config.toml
encoder_head_dim = 48
loss = "l1"
adamw_lr_other_params = 0.0024
warmup_steps = 1080
Rows from block 4 of the encoder, named by matrix and row number. Rows with one number belong to one neuron. Each number is 128 + 24 x the weight over its row's rms, rounded and kept within 0 to 255. All counts start at 0. After the name is the row's rms in percent of the matrix's.
# fc1: MLP up (encoder.blocks.4.mlp.fc1.weight, 320x160), inputs 0-79
# fc2: MLP down (encoder.blocks.4.mlp.fc2.weight, 160x320, transposed), outputs 0-79
fc1.234 092 [126 128 105 145 106  81 112 152 101 129 133  85 138 131  89 128 134 124 113 140 111 121 137 126  85 122 141 139 128 142 124 133 145 116 133  99 126  90  93 120 153 114 115 109 111 140 152  89 138 133 122 167 154 147 113 129 157 105 136 143 139 120 141 114 168 133 145 106 194 126 145 120 107 156 140 139 107 146 115 154]
fc1.235 081 [173  83 157 114 116 161 143 122 157 107 153 127 112 145 153 142 151 142 119 101  73 130 132 140 164 116 125 150 112 136 141 178 155  93 182  92 149 143 133 149 155 113 128 133 125 158 157 139 102 115 140 110 130 126 153 126 104 137  97  92 110 156 141 129 115 114 120 148 145 146 140 127 143 149 115 119  97 162 135 167]
fc1.236 094 [133 121 114 145 152 107  99 136 118 112 161 124 127 129 124 164 144  97 114 134 137 146 104 166 112 109 107 130 114 111 115 129 118 114  95  68 121 136 168 147 151 158 122 127 142 121 145 114 116 122 181 133 144 146 160 154 123  76  93 109 114 108  96 125  90 108 127 122 128 163 124 145 136 144  67  88  63 128 102  96]
fc1.237 093 [159 177 104 136 167 146 163 131 127 119 127 120 142 174 125 132 118 150 113 132  80 172 148 151 119 163 148 120 100 127 132 124 112 131  95  95 101 129 146 104 156 126 149 117  97 133 113 110 159 119 137 132 110  93 100 112 107 131  79 115  89 146  95 134 100 128 104 125 108 163 123 101 142 109 160 152 151 114 155 140]
fc1.238 101 [133 123 133 111 125 154 177 156 175 114  89 165 131 120 134 128 136 156 140 155 145  86 184 133 145 144 113 100  74 141 140 135 143 134 159 111 140 134 121 139  91  57 123 131 104 136 147 132 127 106 134 107 152 141 156 124 136 103 123 110 102 141 128 129 172 134 146 147 140  94 137 142 140 142  91 118 129 124 128 107]
fc1.239 100 [181 105 123 154 148 134 182 121 133 124 148 112 155 113 127  97 148 125 159 140 111  96 143 102  97 155 133 111 161 150 131 122  96 115 104 100 115  80  88  96 142  89 149 163 129 130  72 156 142 115 171 129 135  89 101 171 155 133 140 125 148 145 129 114 179 123  95 176 129 125 166 147 146 167 139 155 132 138 158 129]
fc1.240 092 [ 79 127 168 120 124  85 148 128  88 123 129  75 110 139 179 120 124 116 112 173  88 140 114 157 162 127 101 112 108 155 103 125 146 115 147 130 129 123 137 169 161 150 140 153 119 158 124 138 109 141 125 168 191 152  98 163 126 105  99 153 106 157 128 141 138 169 142 149 117 126 117 131 140 167 108 117 143 121 118 114]
fc1.241 087 [166 101 130 111 157 105 140 147 163 155 101 151 165 148 136 119 103 147 122 139 180 150 129 117 139 129 105 141 123 104 105 100 100 118 104 125 110 148 101 143 134 155 161 185 104 120 125 116  83 134 130 121 160 122 124 117 114 137 148 106 140 112 108  97 125 119 112 136 186  94 100 157 105 143 115 116 115 180 115 128]
fc1.242 097 [ 91  92 156  72 136 123 145 177 113  91 142 142 109  98 146 180 128 142 142  84 121  98 120 148 149 137 133 129 146 168 151 116 152 126 111 121 146 115 147 101 153 111 108 131 165 112 139 129  88 110 142 130 126 132 126 117 131 133 110 145 157 111 133 106 137 127 207 117 137  68 155 148 115 177 135 152 112  88 120 108]
fc1.243 087 [133 114 127 158 144 137 117 137 156 111 132 106 122 137 162  84 111  96 161 131  98 112 148 154 171 137 131 141 144 162  98 180 119 149  92 117 165 140 102 156  91 174 121 101 113 143 105 174 160 136 125 172 124 114 174 150 108 141 124 126 136 116 172 128 150 145 151 123 150  96 144 119 165 150 125 138 124 152 113  98]
fc1.244 086 [168 128 168  97 120 101 107 103 118 110 127 124 114 144 104 124 151  97 131 124 131 165 126 140 128 109 152  87 194 128 162 119 126 161 175 131 135 119 116 123 153 100 116 141 171 119 169 108 123 138 159 119 117 111 145 137 137 109 124 104 143 117 102 147 106 125 126 138 112 109 130 129 112 149 149 158 102 152 136 132]
fc1.245 149 [107 159 141 118 121  93 103 178 188 128 121 103 113  97  87  96  78 115 113  97 163 143 154 136 142 129  86 116 113 135 133 127 153 123 154 134 131 122 141 163 177 100 136 110 135 132  97 134 157 165 113 110 179 150 147 130 173 145 151 122 148 107 127 114 119 121 120 140 144 101 162 129 138 167 101 127 151 140 134 142]
fc1.246 097 [145 122 126 152  84  88 169 130 145  79 139 117 119 151 105 113 114 133 180 150  89 167  91 154 148 119 121 118 133 147  97 146  85 131 139  83 117 146  65 148  90 138 102  84 136 119 135 151 110 109 115 127  99 121 157 157  78  92  93 128 123 159 126 138 109 113 139 111 154  99 143 102 133 139 103 135 146 155 117 100]
fc1.247 129 [135 147 138 144 111 121 116 113 120 113  98 123 104  80 114 137 111 133 115 115 108 127 169 157 118  95  68 149 110 146 108 175 107 127 103  96 129 159 117 141 143  94 101 132 114 100 145 155  94 154 148 135  84 128 125 138 111 146 111 121 143 116 114 146 128 100 139 119 161 109 121  97 120 112 154  82 154 117 158 127]
fc1.248 094 [ 73 167 172 111 148 123 117 130 140  93 130 129 112  84 135 132 133 139 100 124 136 113  78 131 113  93  94 137 138 183 173 135 142 144  83 113 147 130 104 143 127 170 147 113 140 106 124 159 118  75  98  99  81 112 104  68 128 130 102 124 134 109 164 120 119 138 160 145 146 126  76 115 140 114 118 116 168 130  82 142]
fc1.249 101 [ 98 144 118  72 132 131 156 142 137 116 113  97  90 113 147 143 109 128 141 166 132  93 100 148 135 133 123 133 136 162 116 135 134 125 135 132 146 111 111 117  99 172  88  94 124 140 140 140 164 136  86  93 162  97 155 128 152 142 134 148 165 123 125 134 128 146 146 125 154 162 131 116 120 178 152 115 170 133  56 153]
fc1.250 101 [120 129 128  99 133  72  83 135 126 130 130 106 147 140 111 125 130 151 105 169 148 103 131 110 171 117 107 139 106 180 134 144 158 160 139  99 125 124 114 176 113 134 134 128 186 146 146  97 137 109 136 141 144 132 104 133 131 134  83 152 139 109 107 133 100 109 150 104 105  87 160 115 157 127 154 119 146 128 126 115]
fc1.251 111 [131 134 125 121 100 143 133 104 136 141  82  96 127  88 120 143  93  88 147 119 121 138 138 142 145 123  82 148 121 122  85 126 127 112 140  95 133 105 122 114 143 155 107 126 110 170 120 129  97 105 126 135 137 105 161 127 127 136 157  93  94 124 146  89 153  90  82 118 128 123 105 139  77 117 110 136 143 139 115  84]
fc1.252 094 [149 117  53 135 134 118 124 137 113 126  98 140 140 123 101 119 119 115 149 144 114 139  63 135 137 123 126  77 127 149 127 124  97  96  73  92  86 185 136 170  90 144  98  83 107 114  87 123 141 110 123 134 128 131 108 168 103  86  97 110 124 120 131 127 131 120 133 126 134 107 112 104 141 140 131 158 123 160 148  82]
fc1.253 123 [130 130 153 153 147 133 124 172 113 119 133 114 136  96 150 123 125 148 151 134 151 119  98 130 128 109 130 116 135 156 154 134 128 111 139 137 144 112 176 104 115 137 142 162 151 147  97 174 140 133 117 133  86  98 115 139 161 123 169 136 138 140 105 132 144 140 141  76 162 126 114 174  91 156 129 123 147 162 110 165]
fc2.234 100 [138 117 146 107 153 182 140 108 147 113 118 151 122 118 147 154 147 148 143 100 147 130  83 140 152 118 131 126 125 132 137 112 108 123 121 153 160 149 164 154 111 148 117 137 132  97 125 136 105 124 133 105  74 114 143 127 115 130 107 118 136 116 117 151 106 132 112 175  69 109 106 131 146 119 113 111 132 138 153  75]
fc2.235 099 [103 163 102 153 117 109  98 109 107 153 122 131 161 151  98 127 115 142 129 150 178 142 131 100 116 159 139  88 145 125 128 112 104 164 110 158 104 105 125 132 137 150 131 129 125 115 123 105 152 113 102 145 119 136 125 157 152 116 148 149 155 117 111 167 154 138 123 121 118 110 120 115 115  86 137 170 185 109 151 100]
fc2.236 103 [146 148 149  95  76 144 134 113 121 139 104 122 117 103 126  87 121 142 136 115 124 113 133  87 146 129 163 126 152 172 141 139 159 158 170 170 116 108  59  86  90  95 144 127 118 124  99 124 148 114  68 114  89 100  93 113 109 157 142 138 136 159 153 120 165 158 112 120 139  92 130 126 124 114 183 175 155 132 143 132]
fc2.237 086 [ 90 109 147  92  92 177 128 107 113 133 126 105 131 129 132 121 158  90 149 131 165 109 126  99 131  69 111 128 139 162 149  82  92 135 132 184  78  89  82 162 134 116 109 111 140  91 109 160 155 132 158 140 126 163 157 157 142  98 121 152 157  86 160 121 118 132 116 132 156 116 143 109 137 135 104 141  90 146  88 101]
fc2.238 112 [138 145 160 182 135  90  91  97 113 148 174  87 127 119 106 128 156 107 109  97 136 160  82 116 117 127 142 143 188 120 106 140 138 123 115 115 132 122 145 109 135 200 158 116 185 108 114 117 131 137 153 141 127 124  90 135 146 166 129 124 152 116 138 145 113 130 123 101 124 142 110 132 123 109 152 134 135 142 122 126]
fc2.239 091 [105 109 149 141  98 122 136 124  81 142 151 106 141 139 155 144 155 133 129 150 197 130 152 161 115 116 162 117 146  89 125 131 125 116 121  95 110 122 120 126  93 114 145 123 125 118 220 130  98 109 130 130 126 104 147 105 111 140 118 146 120 151 118 114 119 102 100 162 117  96 115  73  99 166 111 124 131 112 158 103]
fc2.240 093 [149 114  82 134 150 186  97 129 159 100 140 227 117 111  84 121 121 135 132 104 157 132 128 109  87 115 134 160 152 120 141 132 148 150 126 121 147 119 134 108 130 122  95 110 142 105 138 123 139 122 152  82  54 130 159 137 107 136 158 122 170 119 130 143 121 117 132 108 119 122 128 135 125 127 115 114 127 142 136 149]
fc2.241 105 [ 90 141 125 144 105 114 131 140 127 161 152 162 140 110 152  98 135  91 105 166 136  81 124 141 140 103 123  99 150 141 109 131 117 111 118 153 172 122 164 148 106  79  59 167 133 144 109 112 157  84 126 106 143 145  97 120 158 151 139 131 134 136 135 175 139 139 140  99 163 117 134 108 150 145 120 173  97 147 143 123]
fc2.242 103 [159 161  80 185 156 127 122  99 137 163  83 118 154 175 109 107 134 137 111 171 127 147 129 108 104 118 108 151 105  99  97 131 123 123 123 139  96 140 101 157 127 136 134 116  94 145 118 120 144 151 123 115 134  99 125 144 117 120 126 119 105 133 132 158 129 131 111 134 148 174  85 100 152  90 132 123 129 183 131 149]
fc2.243 090 [158 109 108 170 172 118 142 151 134  91 149 105 137 158  96 125  95 104 139 110  84 135  95 135 122 134 104 176 148 104  99 108 190 110 150 136 114 132 132 112 152 130 114 101  85 126 127 140 146 132 136 155 110  91 140 141 182 118 154 117 131 120  83 152 115 124 136 130 161 123 145 128 150 104  99 125  96  82 106 122]
fc2.244 087 [ 77 127 107 163 118 152 117 153 142 120 118 150 146 124 141 127 123 192 152 160  99 108 133  97 140 148  88 178  54 131 104 155 114 100  76 145 119 139 129 132 103 127 137 128  82 140 123 147 103 105 100 123 138 155 119 127 115 138 101 122 128 141 129 134 156 157 134 123 143 136 106 127 154 113 135 113 137 129 158 132]
fc2.245 155 [149  99 102 115 134 175 149 111 104 108 125 158 139 162 142 156 170 157 169 143  98  92 105 122 144 114 187 130 147 115 141 121 120 114  90 112  92 121 113 102 115 170 134 126 102 101 154 124 114  68 133 133 111  86 123 111 103 139 126 139 130 140 127 112 147 114 126  99 113 157 103 103 124 109 111 178 127  98  93 118]
fc2.246 092 [129 121  76 156 128  76 163 100 150  87 149  93 130 118 131 124  91 122 110 158 137 116 149 155 123 130 128 171 100 136 120 133 143  99 170  97 137 133  99 135 116 157 167 116 134 143  87 141  95 116 115 121 132 133 128 161 136 182 110 158  95 116 160 108 150 141 151 140 114 100 154 120 109 168  88  94 179 140 120 114]
fc2.247 111 [146 176  72 142 109 112 126  92 132 157 139 109 129 137 146 148 107 125  96 113 116 118 125 164 118 114 147 125  83 119 146  85 131 129 103 107 126 117 111 129 142 169 101 140 121 129 130 125 105 111 125 122 127  96 162 113 134 148 125  86 118 139 129 159  64 157  89 118 132 144 166 135 135 100 123 126 161 125 112 132]
fc2.248 099 [188  95  56 106 103 132 120 133 103 168 106 111 123 159 102 106 100 129 153 111 106 165 140 140 135 111 142 128  98  73 100 135  87 134 169 116 110 107 118  93 145  92 101 130 117 148 118 104 103 154 166 145 145 121 141 190 130 107 160 136 144 130 105 120 122 119 118 111 115  96 164 146 124 135 124 150  87 144 125 124]
fc2.249 101 [137 134 139 136 171 104  94 109 148 129 149 180 136 140 117 107 142 121 124  81 169 190 164 109 114 134 130 136 111 113 140 130 131 148 133 107  96 170 177 168 155  92 173 151 132 127 100 109 132 119 163 164 101 163 100 135  87 142 127 115 106 142 158 129 139 136 129 125 113 105 114 117 127  88 124 148 103 137 191 107]
fc2.250 097 [118 163 115 133 105 172 118 145 152 101 121  89 133 111 157 133 106 124 128 121 126 105  89 164  62 136 152 123 139 108 165 109 119 113 125 153 168 178 119 105 129 137 119 107 115 113 133 131 111 104 109  98  84 118 156 111 130  77 148 132 123 160 133 125 121 177  98 135 162 142 140 126  79 141  83  99 114 135 134 111]
fc2.251 108 [112 105 142 107 169  89  95 150 142 146 142 183 177 157 141 117 146 125 109 134 129 129  82  99 158 119 160 100 121 131 140 169 117 121 109 154  93 110 175 139 135 100 125 141 174 166 120 134 167 117 110 108 107 154 133 156 102 130 129 134 136 123 128 122 127 138 152 124 117  86 136 146 145 116 118 139 130 147 129 175]
fc2.252 099 [100 134 153  64 125 149 131 120 112 104 117 159 125 117 140  77 124 108 133 125 124 164 149 127 130 162 107 151 130 123 154 165 147 132 120 122 129 123 135  80 127 153 161 114 205 114 115 139 101 125 151 145 134 143 133 105 130 165 120 108 157 164 131 156 124 162 163 164  98 127 162 175  82 164  81 142 119  99 106 160]
fc2.253 106 [150 140 100 104 146 107 140  68 131 119 128 121 129 161 119 109 150 127 128 131 108 147 150 122 109 145  96 131 123  97  94 151  89 136 124 128  84 152  99 161 150 112  97 103 116 128 151  85  90 136 159 129 126 122  87 133 132 147  92 143 126  94 171 139 129 123 118 138 112 122 148  44 136 106 164 122 132 143 126 112]