A small image VAE, trained from scratch.
Model: encoder patch size [4, 4], encoder widths [80, 160], decoder norm batchnorm, decoder activation silu.
Rows from block 5 of the encoder, named by matrix and row number. Rows with one number belong to one attention dimension. Each number is 500 + 25 x the weight over its row's rms, rounded and kept within 0 to 999. All counts start at 0. Numbers have three digits each. After the name is the row's rms in percent of the matrix's.
# v: attention query, key and value (stacked) (encoder.blocks.5.attn.qkv.weight, 432x160, the v third), inputs 0-159
# proj: attention output (encoder.blocks.5.attn.proj.weight, 160x144, transposed), outputs 0-159
v.55 103:510460544478450535527503470453538521497483518492493499458506509495517491509498505496513480510506458503473505493482525527511507483515498436545471521539487445501482500522510486477472476482517526491485539543501534461476487507470494486534474493508508490515552530509473521538508502533483503516529480528509506455488511523509463480481535472537508504494510481518504465522523514529491460491492508471488508515475560486513525481495494528455527506543507468476505504547459496420532516489516499
proj.55 098:509519458534568456472527510521484454494521484531538521539513513566474554498466485502480511495499514488517471479510496481518504516527505512505508487443469560509495461453515516491533502486483487512505469496512488490524493524525515528468533504503505514489485496513542487464514523482511470509464468470517502539494479505514519513507501528459465507555514511472494557492517511501540529527486489500518512476495436512493469505501527499518470503445476519513488512468519500553498515527480498
v.56 094:458505503505485532465483513483510468509506479499507526471543484511505492463501510556519498548473497493543524491537480482511461494515529524491527465505482470481476486503526457541543527521476457515468502550513501508511521481491481496506519504511507506554455488468488491494527506441487481488479484496493464510489513473462543549509485500531509522503469435497527499535458510493508476519477488492489475460500494470489501500515529514524473479460515446533538504440457516485501482487505476
proj.56 102:533465479515482474492480492469504523499538518489475497498460515510513495445511513450459504467525515472454442495476485482479482484444505478500491508480533528536542506502478508466461496483506535490527480447504490477500514521492517491508484506500493519453498492539488507537471463503468471517501507508523509502446512514546475453518514484503484471469508545467461465490528484492499537503506485546481499523495502492544518502518456518457533514532521534444497507492511510503509543496487538
v.57 092:513513446508479482517480477532476533466501453441492506504505488482513519491489471481490483475496534530524497477495474466527495518484502511487499508480511504501480459527509507517465530497531469511480552536548515507510524500505501508482534518543482484451488492481501520479547504519489480504488525502486453512514491510478535519519533500550496463497546471459516532519459518470535448489489536486445475562559491480484463471509520481500500495517493472506509532504532489492502488517446477
proj.57 085:499510506471536503499538514436489491562483551506506459484492500488476490510488545494526506554515458455488495518492487536472509485555516508502474474526488510533497491491495501513517502510479500520511478478489495489473447495480553482513474442438519519518524529478489479543466507481542519491448494521498507457475504478448482502505465468487514473509449487541524477517496493511495500521496509513534500452476498529498512504493491482470487519514483508476480486471478490497488534456538531
v.58 106:544482495474549475521528551471527529474481509490534487481499487480507509534486519527487486489458525509477480520496529531478525528479494496503550517503511511505474456491523511493522468487452452538507485528534534529546510517520479555484518492547505488550527509499512488474495500542491501518486525522477530504552512479487481510561518455424503487536512540492526537490510527467478497479524537487460491487531478475495487481530508487496505509505487502518520491486510506534524503513511465
proj.58 120:470526496522483511521465504497499484521518486537483493505502508542485486506525450540547506536537472491521517507516493484509501480522498531513432502502537522519528517488495512497481524496513534499493501509488499455454476481463567441533497512462526487479466511474509501509521503491524546506507484483532469481466547483524515501440515540564500517478487473492483512524525472548560492537496497510493535515495524506498517496472533516507468501500492505461448515471496488481483497486536517
v.59 108:546490513565506508513473497514511520541477540489520532487497480524498463534461539478466467483456497498458493510493507525465471529481525489463518514492491489507484518518489467531487442507494469461532504448465434477511466504499517487470521508490496511500508529477485489525487519467478501540549496503501546492530505491510497478505523506496524497529548478483487488486482485485458503541481476441495489467484511456495529512485538487489475476498500448484471514511438502522506484495503484
proj.59 102:506515474487510485497526519453496498440510500523466483495509511473528508454556498531489525481535470488527503486521497483516528472513450509537510510494480505470517474484503526468479489512477506538490513519558536507515502485481459530517482489517509483522472501534548521452515522513538486459463489479491491556497442541501506532517483483468466478491483513474521510509454493493487496476543498545489501484509478489490476487529487520488529512506512532495561460466509494471521543547480505
v.60 107:461490531505534519543514520501470489484449496476512519503502528452441462475509534529533501505525503512494497500471496494490480481498539488454564504504508509516486478523490483499504472480542464517499513484541484520462465515513447530521491524513517539497520474477512501502465535459485500488536538495580497536455509514493467484460475490494497473484520505478492538485489491502525480473465530524453526457506488491499506461511486541450493500504519526508482477496480462519510480501501497
proj.60 103:534514447485492462463499501493511512471518483500460464520507496527532499505511474486461480509484475495519476479532461515513498554495491508542460479525529505478470540512472539503459492488462489476473483503460493470545538485476556494492511505491480466484481518479451506490510477528525502495482481503428495463553524444499509500517531486485520512496477486523482467514473473503473485521496493450532476530475521485455490545473497458508492471494449485480490506482502504497496497522474495
v.61 097:500488486509504521487512492491522513485526442473528502513503485523544503470492507530464508492480489504537474456522493494452502481465497480485508513540477457552502506462531513509517502512497491477509485481520456532509507497488543535514507498503472560534485491533482500488518488473542489503488507506484493498527527524517528489511526485493518501532512550499458485506522512538539517552539494453550557535489491495511501522525528484471593502479472483490485522486468492464495458500516485
proj.61 100:527453492508479476538480502494522464538524529520468533481500466499472504518522512462534540533548541529485518521481504502556478528500514540527518512474533512473529497527468466491496509499457532525518506468491512447495480518474493473489483508475515479441532534488528494476483543511495526529527471507535457520477477473489471504531514499546471526486506464458507517458505487484473506481505545556446487508507475485507522500498487501515488493528531521536497477496518504477503508492487491
v.62 099:480505505477475505476511520514452459517475470505502495441480461527482493488476505511502533497509502463496520474503520490524500504496490497479499510471463475484495452511508471450492513491490523508449477483485477487470491551485459451500524497518444473513487496495516513495529476495482489496491467522486509512500464517477520523497513505505507506459528497494441478490476504520516506491517506472556498458487492502515494506517537515528470478522452387470556499501517493450474474486484479
proj.62 102:523465465547477466531508480514543515510544531509502503562500515472519519503542534505478442522510488513520491547504476531511518509496490478517529462515517517475526562486498512519523468514497462499483525507511541497530492481441535520516503520500541500479510482501495489505504526506537506523503501495491452500514548477543478466494502463508504496514477503518535517484524499463476505508512516518440519532469551477486504468513450487498490473467531557522468497494492465521498515488510515
v.63 106:525439516516453468521494525522512480476492479505455501514450479461482517514503480500522525507524521477497467465545504497515498463446513490478528500520487496492499486511451480471491509488544507510490526472502520566524469508498507493515481533462468481440529476473524458474501507534472509461514504483495554479486481497469500514519513509478465508549501514523546478482505475502498499517518480501501480502484540530521559513478497508512476499493474556503510479531491477462498486492548458
proj.63 095:510539512526519483501523479492508489491476513484487514481570481512470504493474474507527500477489476482510518521455507502502500524521492499494483479494510480486487510482531480526505462512461459497487450519497494449480564472505513517472490477515519528536479515516483562491523493448506483518457473498530454499518484493565492472480473487497534482485476462454493494488493482440486455513475527471471510523498470479511460463559494536482504522514512494465480483459489482520495514540475521
v.64 094:482490436463525453536498516472531506519494499468504459497497544476504523498437519481517462510503515495474469520483506521496518473493488488505499516518506470463486478501451500460457469504487448480515509503495531506474485511547493496495495550471506478515532524489527496522472539487503468494504505495525509521440500531507496448494532430532499473465482514520533527482501468491474508527503523502489492475507500479517485486476486507510523493518494521474487441472531417505486509476506490
proj.64 094:523525523535455470493484495549503487505485485564506508494471483512470455519542470487530531517528475478535526444494491486514463507524478488489454492510500536512522540523494490547538551512501514517489473537474511502508495443492512493509538492496494474472474478518492462470517485492472488498460446511510503483555512446501482527501513527479475536518516483461474476503514509479544496482480520498487522560461480477477503485536518471499508505466491477485523525485473505506530486490510507
v.65 091:511498475530506513474540549514526477534523482526485512485555507513527502534531510503514506508497542521487511506508530453541488545496518503538514524486448497479532533506522453508483527497524480544490523522463472498492500504475493534447508497489543478464506511498519489518521496533503521519489508485489490501492511495499494488493468505511512509466549468515488523497530489502507456499449450493529506485509498499434538567465439510478535482509503457515507523513497541534515483535483485
proj.65 111:498490524502477488514472461519471536457499535459520457508500505481521507489539481475439504460503487483537488493504501541475500446517498479493527457511506462499482487473487536524468478478472465453514496468516505520514505468517467487534499499536499534522492477500482503470496466452501458476552508503475523507503443493532534518514500462479467474529455519503519467514464525492482540471531505463473482517469523499523511459506485494511468528501493521483527474489497462480504536475514522
v.66 094:511521497493519499531473520519489505500496501490527511466521476528484446506530452509507494486474542516500508513479503470473535513507507501458496444493488535554441495501493500511524515520481533474504503540481503475504501501514494494476457500464461535487556577459508498491511527521529529502492458510556502505510493513526489508496544472472494523470487496479503483548462480543492493448517475484500497477503489481505490522519517480480512480511515542527524497507548561489441497492476488
proj.66 095:536514491505497487483523515497527489472500498522480499505474504493514514501484489487477466529544457520512500457498508534531500506525515459534506538501448476452527496456471516495468489460494483533493470470494504501513458465485525478523559520568526496500480448524502492509500499511465483510487519465453473463500491484500476517535512482523504461510482498495510514469515496433519493539471532452513487499467501520507512470504521503511445494480481505469473505453470446492523476468519519
v.67 102:498489497524479506488492498487480460532483485537485528513499492527523455496514546584517504531491472511488519531491449483487513493491480501511513518451507510418506470517465503522529490540524449507527499472486496492540492481465435484520536480490490479450502472489524452507534501477491474466506510525470463513505554546483513525494500488489500518470466506502482483478488507525524545499465524499525511452510490493502493544481502499536495490505505474517538518496501498515496483447497498
proj.67 095:516497480516511501549502500491533513516523524481531495485460530470471523502514526426476483474518516512470507484526516486488481489485540489508503495517476502548496519479561489504484499531480503502457519497536509472456519508493501533514495533529478533563492514488491537506438472501499499506486473499516498501491468502512550532528490501533492466506527542472508521554518501482508510485495463484451502515537549477501511487530484504481485483470473552460503509456550470487515521537477483
v.68 098:470490472524531474497516483506471479468495465474487531476539535506506478485514500518505479520448514524469541512494518532465553501497484508516519524478513506466501503471518504533517488457502490462507474485481516500449483483486518479540539491495508512494488506513462475485526532473515491509517498506495490517482449522499544531512542474539461495488503508453465522494503441475525439478494475477445470452462499506479489489474514490503487481548444506515463516505509498454493465474487494
proj.68 097:535525529468459480533467507501528503519495492486503486489468486517500502523486478497508524455528482480510491452511476478475462516521464486476475484495492505497521534533470516484479492552484479503485527506525489456514545491516507478450457486523477493521484468492515476537489461491487475515486520455511496528443572501501456521491471524495507527468498490501497465460486534516504550498492522465527541533519510482510478519500476499474519535464526487430509509477546516496508536506485480
v.69 096:499484499460520506527430494461496488487513552499488535450496507498500519492505465502538508499469473551518490503488484512481523525542497502508506486500481532478498492523515547529464516486516497451526520493448468510525469483506522505499484463515550479500507531469509494434486498491500477470516544467471518515471457521520524525478530519460462485523510535485493502486482528469458495509506536490473461492491433530475472479490494492526466491496494523478478496523453491516485473532475490
proj.69 113:526531538515470484491568520513440500496467506472493465503513470503509490510445489524457491448496495456470528470483497481479470501438474510507479495508522483533502507498495481498489503455479460523505442527536486484454502530496445496495515522515462505481483490487506492535485483567543508501502482511536500484512527505485484473516498479507521461469480461520500492491499482506509502496493436511525495510487569479482489507495495527469508520525485465498508487487539519491479520461528505
v.70 098:501487473507555514529489488535513511459502520488510470439457501497501472470518490505513525479468515489499479500495501505462508458455474543467470511500519485473498470514447523487490510495459515482526482491548412480495516489474526518488484462538486487465505509494521475458469517503469504487480480550533520532493486509530508471477505478471489516475503475474464448470473481486485477512515493534544503507520496483487509484513498523555491454487462498480541507515520499508483480467526486
proj.70 106:514504509517442473480499497493506472504508461511473532531529489485476516522494496527492467513534485518504508450509497510577506508515502457534542492507493493486470518502527497486453482503512471493468494507441547484471493500476440531529518520485507523516504493524452531514511492507512468509505492483462482462520483484493528489548504498536482440521486527521527500483475476476510517490477502457463493468444495521529477486464523473483492502532497496508464458468491472454475486486462476
v.71 108:493529468488529498537540483471467541525467533514528490538489507535521492467501527538517545526497518488468516532484456487478484524521548521501505520482515520500516454538493523518499504532531491521523558524529495480483480475503502491482501511532466557527459490486493548512495459541520497464518487503512449485491526547513484516517503466508499484487503436494493519476497489513534530487424525523512512516495485524506490514494505522481519504507498474521554478542479511536493513490502509
proj.71 105:552480473490502458481472499544529459468493452537487498513486505487439503538505519467486463512527521501519500473513561524537519480482508456517504473502485512474457578473512471502502491484485520481475490500484480494494505527497510523507522498473508472494552515497506486502519518492535515537463500507459499526531491443501492476489498566481503474509489548501484458518500510480511519499498461438457489489488534470490506498486483469507490466482480521507464485468497472485483512508533501
v.72 113:460488472517509512486504497477497498477453492478512505512520482547452493542536486502441408473511493537468478510522477516546488519517479462486473514488522471494514526492481502493501450493514468544512504485482516512517543485450514545508491491530496445517487488495477503484505486541475489511507515487505544524514498489485520525513505492520497516532492514518561513490480479488425437516496474501485508497476486540500468516542505516499483463469483500516488517515519504516512494528536522
proj.72 097:542509505498519494546470520505492472513512532533482511456496519508539529487465496506554551513476494478525518526448504494473498500453485525520490487500499513519495464501538486497498521501521538471548440527554500501506469497536508503488512465521538537469510497511518501515514486443526479503503470488498476500512518541482523502528503502499504453512504459440451523451512532524527534480493514481509515502546521483514505460472516524483548522532499498505470493510508501497488520526452527
v.73 115:540477471501507495507523475484491504479502469516480487473493510463484514512502497526555527509496520484529510499476533477516546481468470512465503536482490536522518440520467536501467504545495466512514524541503484492474474455530471484487518509503523502447506498490534501511527525489476481444517510532520500514491465500495482479504510462455458491499529522495486513538511475480555506472527549533450511507500532488523495520503486535527441488497498553457489475494538502493505536477508533
proj.73 114:464497521474504466522481505497550486532486519510504493506503497521493479499494511486480483497502504489470502528522477537502510544519541495512479456502495485525460577482523487534548500472498485522469470491511530502503557516477558499503496495495455489553512496514470518498494504492507546539480512488513485474508544476501537507501483494545544476484464505520503468487478462534494519517445471485555482469495498534467517504496478507494556495506467484532502532508461507526477471539504457
v.74 092:514540502509501507492490504530525526525470509468489502524508470529530463479531477492483477489501511526530524532521506531484515491525497507517544467495510525487531554512452520512491518484463513488505481501492472486494513497494502466531483478502514488465492526506478476514501521488524537529509471473522478458497457513544531498462478506498557543502496498478454481494485482492451497476510500496549475567555479493467523466527520530507504523502535474515490559530524548538530497492538536
proj.74 100:502482506517511492542505482506498497478547531531500539473493520483483535497496517504520511493505477472479474442510481430510483501507483461527487498525494490466453505496520488487520511498521479502467521510517542487498486544513494541486536525489482514556497471499501534489496493475514486466512488527474533524505532474477497506530541448517441448490524516496527510518486521492516498492500504474496524456470555497548461517481499475524499465501458530474502470467450451481479531504483461